From a checkpoint of a small image classifier.
Model: 2.88M parameters, 40-pixel images, arch resnet, norm groupnorm, activation gelu, depths [3, 4, 7, 3], widths [48, 64, 96, 160].
Training: soap at rate 0.0042, 8900 steps, batches of 256.
Data: 145000 training examples, 15.7 epochs.
Rows from block 3 of a small image classifier, named by matrix and row number. Rows with one number belong to one channel. Each number is 128 + 24 x the weight over its row's rms, rounded and kept within 0 to 255. All counts start at 0. Numbers have three digits each.
After each channel's rows are labels from the 100 images, of 14848, where the channel reaches its highest value: "peak on" is the class under the peak. Only what is clearly more common there than usual is listed. The data: Sentinel-2 satellite tiles (TerraMesh). In brackets: how many of the 100.
# convs0: first 3x3 conv, stride 2 (model.blocks.3.convs.0.weight, 64x48x3x3, each kernel summed), inputs 0-47
# convs1: second 3x3 conv (model.blocks.3.convs.1.weight, 64x64x3x3, transposed, each kernel summed), outputs 0-63

convs0.59:111160108117100100154172139095121095129108154156114129107154163137119129090132081090161139091081117146108131147169109124134109122120127119100135
convs1.59:119096140114116167133084067130105127112118141139129136142136131157156161107117125106133148115118120123145105114150107136133118207172163146180150132140108140188143151165134131119119130145123140
peak on: trees (59)

convs0.56:084134113132125135120139129129101091138119109177138162104162161156129113107124130120189124138089102121113154104159161124175165114105115116122116
convs1.56:120157180144134129126130113151127126152126169075134145130113105100141081147087104136119115132124078163139091104095116114120091147124134146125164136135093136116126149085118133120137166123078096
peak on: water (29)

convs0.58:121175113141122171119142123079095067139117098128129166148155136111155109126112142104139150096155154174133137100137113106121101132113107120127097
convs1.58:118148112148169153156115082141137182139122112128136128112140187140130132098139128135095122117106088155157143126109108102134109202110121117109157110088103102111157110134118145094127113145114109
peak on: water (39)

convs0.5:153144103129105117121149101119136175114108191107096142130201127110143102130132120189093126113102106118139140132123141119131133120103143095121119
convs1.5:109122107119109103142108124123116155138152120095128161129114126145124142102115142150145127170213180110091096120120177129155133085115148158133106143108123114137125146089135128129155114151167100
peak on: built area (43)

convs0.30:133161099129080109129136144123140120154137102136144144097095120127143148078135156103124107134122157105115102100112131207130114114141139088166123
convs1.30:116082110118132124123108143101101119106074102127095129150056150104121142105126089093105115135113122121079143130122105131096103136130123128105128094176168136158117129122128136134148121105083155
peak on: clouds (55)

convs0.38:105129090132116108125128125155102127110115132159146135121133136100149078115150111083118108117152122144101114205111163132083138128084141120147150
convs1.38:131139135138101173127088115153113109130136097107122128105123134167097143103131125086144146048168105150079125099147130115168114106137110138092121133125174124101112134113128148093144112118153125
peak on: built area (33)

convs0.18:112165094143163125102104135122117123138157167120120130131084157102123135161120133149112143118090059126111130110125125090127123117192124128157117
convs1.18:115124133136089123118139116104137134119148142059135138142123123127191159125132124111111127135116121055147130092157167129090117108122092135120123119070146122126155080123147143135120099100129145
peak on: built area (73)

convs0.47:069144114121133098123122121116136133116147196112114129119104114135157133115167121124132154138097138141138115147133113118199150118155092105148090
convs1.47:111152148179089127101126126130110128114138096147126116106143136114161125131135132105057121200109126145131122099138119119116043141138172109107133138130143153147104135113116132109144111120124137
peak on: built area (52)

convs0.46:148155132134109135127146128144105130128133171103125150154135080079097163104160169152152115125102144143163116100107101114146116090165139120088133
convs1.46:073114094151180090128141100142145118124108129156105115155152129173084093105122116132111104158088132122101146119112143146145115123152105097132135132087119125149104075140171127145115136155140114
peak on: water (34)

convs0.10:091098149106122134168130122152111147162142126129134134127172123110090107127116139103081134102112179109112101122111174137114159133133134134112190
convs1.10:141096105121128107120116130147143138116081155154138134091113094169116129143089148133147126083148132143105123103122120098129157113124076179190123131153173112095122107112143131144106136109096103
peak on: clouds (39)

convs0.54:121110131141113119114151126119142118103131142112088098138135108112160142133156119149093186167109159156197151133106150105126103117132130170106099
convs1.54:099114127147150150142105160139104132126128196131122134093138153172077154114116108130100104117109113098115136175136100122139137120136146116081084110096118130171102123127125093130171114105127112
peak on: water (42)

convs0.49:151167140125105090116085145120130131124125156143147149123178121099117113122157105117104146128123108153104112166149057153112124148101149114140090
convs1.49:149137146106114148104106156132155115118141103095107100127115186169121139097142145124168122135106116134107051169139096093101129133136153079130156118132137121121157101131141138120177117126120131
peak on: water (27)

convs0.60:124128143101120142134123152133099045172095148134106117104116102142145123148098173114113090145103130137125161109135122091149091118135148133132154
convs1.60:150134164098133123132089112123143132125129139184116100123146127131145086145108156142108158116138183095151118103107146127126111139178117132157124141097090121106113162111186117090100145111114098
peak on: trees (44)

convs0.37:152096117084112113143132127150134129099108126126130170137119135131165128079148096178173162121130109142116153098122154137136123114122176081136104
convs1.37:154112127129113127143135110114153107108166133128110125117086164164131171091129105115161120150142104148082122176149139114123119147122137136095080108136092155122137118123130126103119084152131057
peak on: snow or ice (45)

convs0.53:083117100130100142168107129101116138133121124136119122112141154088137102139113109136098144092100103138161156114123065100134159123185121148143149
convs1.53:126166095137138120123091111084126118112130117145154145072165120145120102110084153167125100139143122097132115170142126155138134132112155121097112112136142102153126168104073131114081102102122144
peak on: built area (51)

convs0.22:108089190090103115114122132129138129097138117116113129135114125144140177138103094137181145172112088113131144123114177117141148128121114132171135
convs1.22:148132137121148122136140111118162117096138151099127120099101145109162128176139101159118142134109090110100076153167156117091114157117112100141098139129088150091133148114124081114119088117085138
peak on: snow or ice (46)

convs0.52:129099133113140124132141112133109112145119155123130125084108114126068159152122162112155121101127098159158121126119140150134146148096205162154147
convs1.52:140127137097133100129150143137107129121102146123169126118077139163127120213148113157112125078119107137132129119112120132128093125113140108099113151164181123117105103123139102155091175120143122
peak on: snow or ice (66)

convs0.55:128128099140119072176113128109108139112123155142138171099124123097119099153127103102143151135080137111130134138119113149125132146200121110148166
convs1.55:075154174129120141146099131140084105101125125177119089108168147121171160121122108124121157130165107078114126140144105150151118162096148133121108140131162165117156128160133149132126108105136138
peak on: built area (44)

convs0.21:146121155128152112157107129124079128096132146126129133115110092110140150112108134163082105113109141136123120182151104164118088117093124185111149
convs1.21:086141130127099103120181153123122138181117140133143118128120122157102152130127166130163114036128138100138117122100118124119124108122069123151116135155117153109136090110121125161098114132119120
peak on: crops (40)

convs0.4:158155148113078113117134095090163131151114125149114137137142101139142174130167125112161119097131105121144139096129131124076088122115180146122148
convs1.4:178114091107140092156095112102157116131161102117138130144146135147136150148128084131120083131126118121118107153138112111105149151136125147158137129112122132155156141181155128100072177125106172
peak on: snow or ice (57)

convs0.7:092143096168134178139117112129130078163117128111130112157131139114124110096099138103139113110142139115159121158127104127188165134175148100118128
convs1.7:103130134127109093141119129097131128137090129114079099147158102142168074094100135122110112115139133136104121122090108109130147135164142150118173118120141115160121116102142142134051143107085122
peak on: built area (30)

convs0.45:107091135145141174095136127124150136145128130151121140131182112160138108150114137111140090100135087087123158067140129135128118122127153130071138
convs1.45:162137105084156099106143136114125109119170152172124145117142130151120129111123132142109097179132110124132084089141125133110174095072119112166136157108110101114107177119123129127108156124113153
peak on: snow or ice (71)

convs0.20:109169113121164155132099140082110123125150090129102140141130122089134120126121180186126169097150106124120137120123081117100106126161127117140111
convs1.20:103144108138164165134142102126168158138104097146129151083150205119111118075117148138149113146115121124128139134128136114125148155145144108117111122100108138115122085127104168120069154131110143
peak on: built area (37)

convs0.14:135119142111122129120136130151103107127114133084133117126133193132072130178153178134138142132152108101096170110104123145123143174098113117115127
convs1.14:122124115105152148107107154136103115123077109137098122111135136119162091140149129100164145113162107178153139136105152126124124046131139117094145187143104123117126178119132125144129116109116142
peak on: snow or ice (35)

convs0.35:124156088163145102091096176106101128122167107148141129146124156118128120126117157111115102121158178126116134175148106133138109108095094116150104
convs1.35:094133164098117178152105146118125147126094131100138087111131136148113120101120106113148209125147148148127160126079124085103103130128112145094180106134133149121112099111131156130141123129137136
peak on: crops (37)

convs0.28:110123134139139152126115130179080130158144166134114116164100160154107109117126115151129117135138085162179145118124117123103105150064109145117121
convs1.28:158171130158142099134126160107108113156085112087122123128151082164098123103138105112108140123116075189116126106121156101121148141157129131123115160147138144140105139138152120186118124131148156
peak on: crops (39)

convs0.1:135119086114136182142078121150115070104138132151101106110099145131129098118112169149093118137110182136146120124110108098140115148117136123144151
convs1.1:119148172120151152157085134101124102158130100206101130134137161151119131138143163092126146083145117128158142109119131129129104115135126081109136093089125158122119154081140132135114147104118122
peak on: water (38)

convs0.34:095156090172126168122087150147105129114134131109118138176135121143122100120120177108130175141133140121137114127159065133116166136131156137140119
convs1.34:136151119158140138093138123148159125112152092141121169126137164105122159105135112129086123144112105150139133144112113158126143089130143066153156123109178166168141120167134162143091158107108129
peak on: water (33)

convs0.32:155129126133101125124172153127151113159104103107114113134141107142104148133118140126079122207145157144147114109157100102100112158165128140097128
convs1.32:124115174075160093112148134131125147104155165125127123139121135127122145121118116138116126185125121095156160203122130132110141106121166132148141121134095188167113101154119117121139165125129128
peak on: water (49)

convs0.57:145069126148131114140102153139115119135125157154164140165051125126121137144116157160095118124125104117121114141116162144099127126109128171112087
convs1.57:130173097150102115095167180087125129164116113131130162111120149117067103096139127142108097107159134115131116127124145118139139175093118123098121163137114125092136106126102120141109142145145175
peak on: crops (38); water (36)

convs0.0:137108126124118164132100137083132107148120163137130111102156124130110136150130106062120099134128158126137115183089106069112139118095110137106137
convs1.0:178124152137167157139134112144119090119138138111157115103123105144150159149127154109187136069101125156140163113125117129104138109096128118140136146121177139111121119167078127105137168107106138
peak on: built area (25)

convs0.48:117126177117109132181114136175168169108120126131123132113096117099148122183120096131117120109106145130167148121149110130116127146105167118105091
convs1.48:138133102110075126120121108118128098103154120149139128175146105135097175153145127132110125110126149090073137137104113126120133104149110164160134159154156114113107183132137143092109082149106153
peak on: clouds (29)

convs0.50:136120114137133145132109121085121102124108153194113166095137086080127150118121136132156174116099131154088133151144095160111112154140138129140140
convs1.50:141137124104130107155126113146130153128133102160185123166163179132177134112133151102126129098130151105129177115127120117139122149108109103117137139082170130103151172134111173131141169101109135
peak on: snow or ice (35); built area (27)

convs0.51:109168109140137115110163094157136114121139130099132144094128166147117147169137139095147142144181135123140110097128109085114109108148094076112151
convs1.51:113112090122083103120170146104112121116145164116154121126097081110215097140134118147127113109104140142123131170149131099115120132113092120110092110127144127159113111101099115165122106123138118
peak on: water (40)

convs0.17:145151158132136111134137127120143154154129124159093136101149124144075117139149137062113129095104150152136106131107125089157140139087137120067125
convs1.17:147093139102147122121127105175113099096069159135131161091098133130153146098088127109156119103121140139145131107129093142102154098134157140177165121147173133122119097109139107122150154110115144
peak on: snow or ice (60)

convs0.2:155067114128123147116155118174107148110132159141170164119099118148112113100132113185142116137132122109158147069110131100114127119132132135104110
convs1.2:148163141133104109119118145101107112130102123100130129135131116088124106167141111163151120178112147153132149144176161123150167161140130167142076130146131162113119106142097112178081131126149112
peak on: crops (50)

convs0.61:125151103142126162131072119164126110136133123160157140160146124110133092141117128194143113094153087124147127114130075082143120110124120145129140
convs1.61:130172081120126140159111148106144141164141137105121127124165098125106108125123164149136137178146158140169094129065111112143146111161120105097075118104119101119134156120116143147095116143152125
peak on: crops (41); built area (32)

convs0.62:128125128148127161176146131115140137127128130100134143159099127113138114128174162140114131113110157122112146060091100130090104139127138072126085
convs1.62:150117091152153104104147139109139150074112081191104099096111137116118120131115085134154153161139102145139158133106117134127099168103079123085123120110127129122117114119096148111120162113137125
peak on: clouds (65)

convs0.3:128099172093149135130141131097103120131136124119115114092160114143133167165141139097090063155130131147137108128099144087105140110117121144168096
convs1.3:112140158100146120111140125142120127118161097098165136125100092104107114162133154132108129074146137165133191111147099147123159151116101131154126098109113138072091135158114133147151162136139151
peak on: snow or ice (70)

convs0.19:145075117110095113140099121150122148122134140145188137135070126132131146146141150185123150150110146099135102122104144141118118127118128155083090
convs1.19:106154146157100094135147173107123128135144105089121063122146140101085121135128089120144097143134130102117139155136144126114123103076162136133120118142119120100126095111087161142070124131144154
peak on: crops (42)

convs0.25:129113113119145158120111130113139125152145165170126154093152120149166142105116086113085121175067106146127131115110116123122088119095109106159131
convs1.25:142128172140119115136129139115151125145112140163128120134139149125150122190118199080127168121113156098128136128159124136146124153135115116159134103142089177151135169072131093140144135110121132
peak on: snow or ice (36)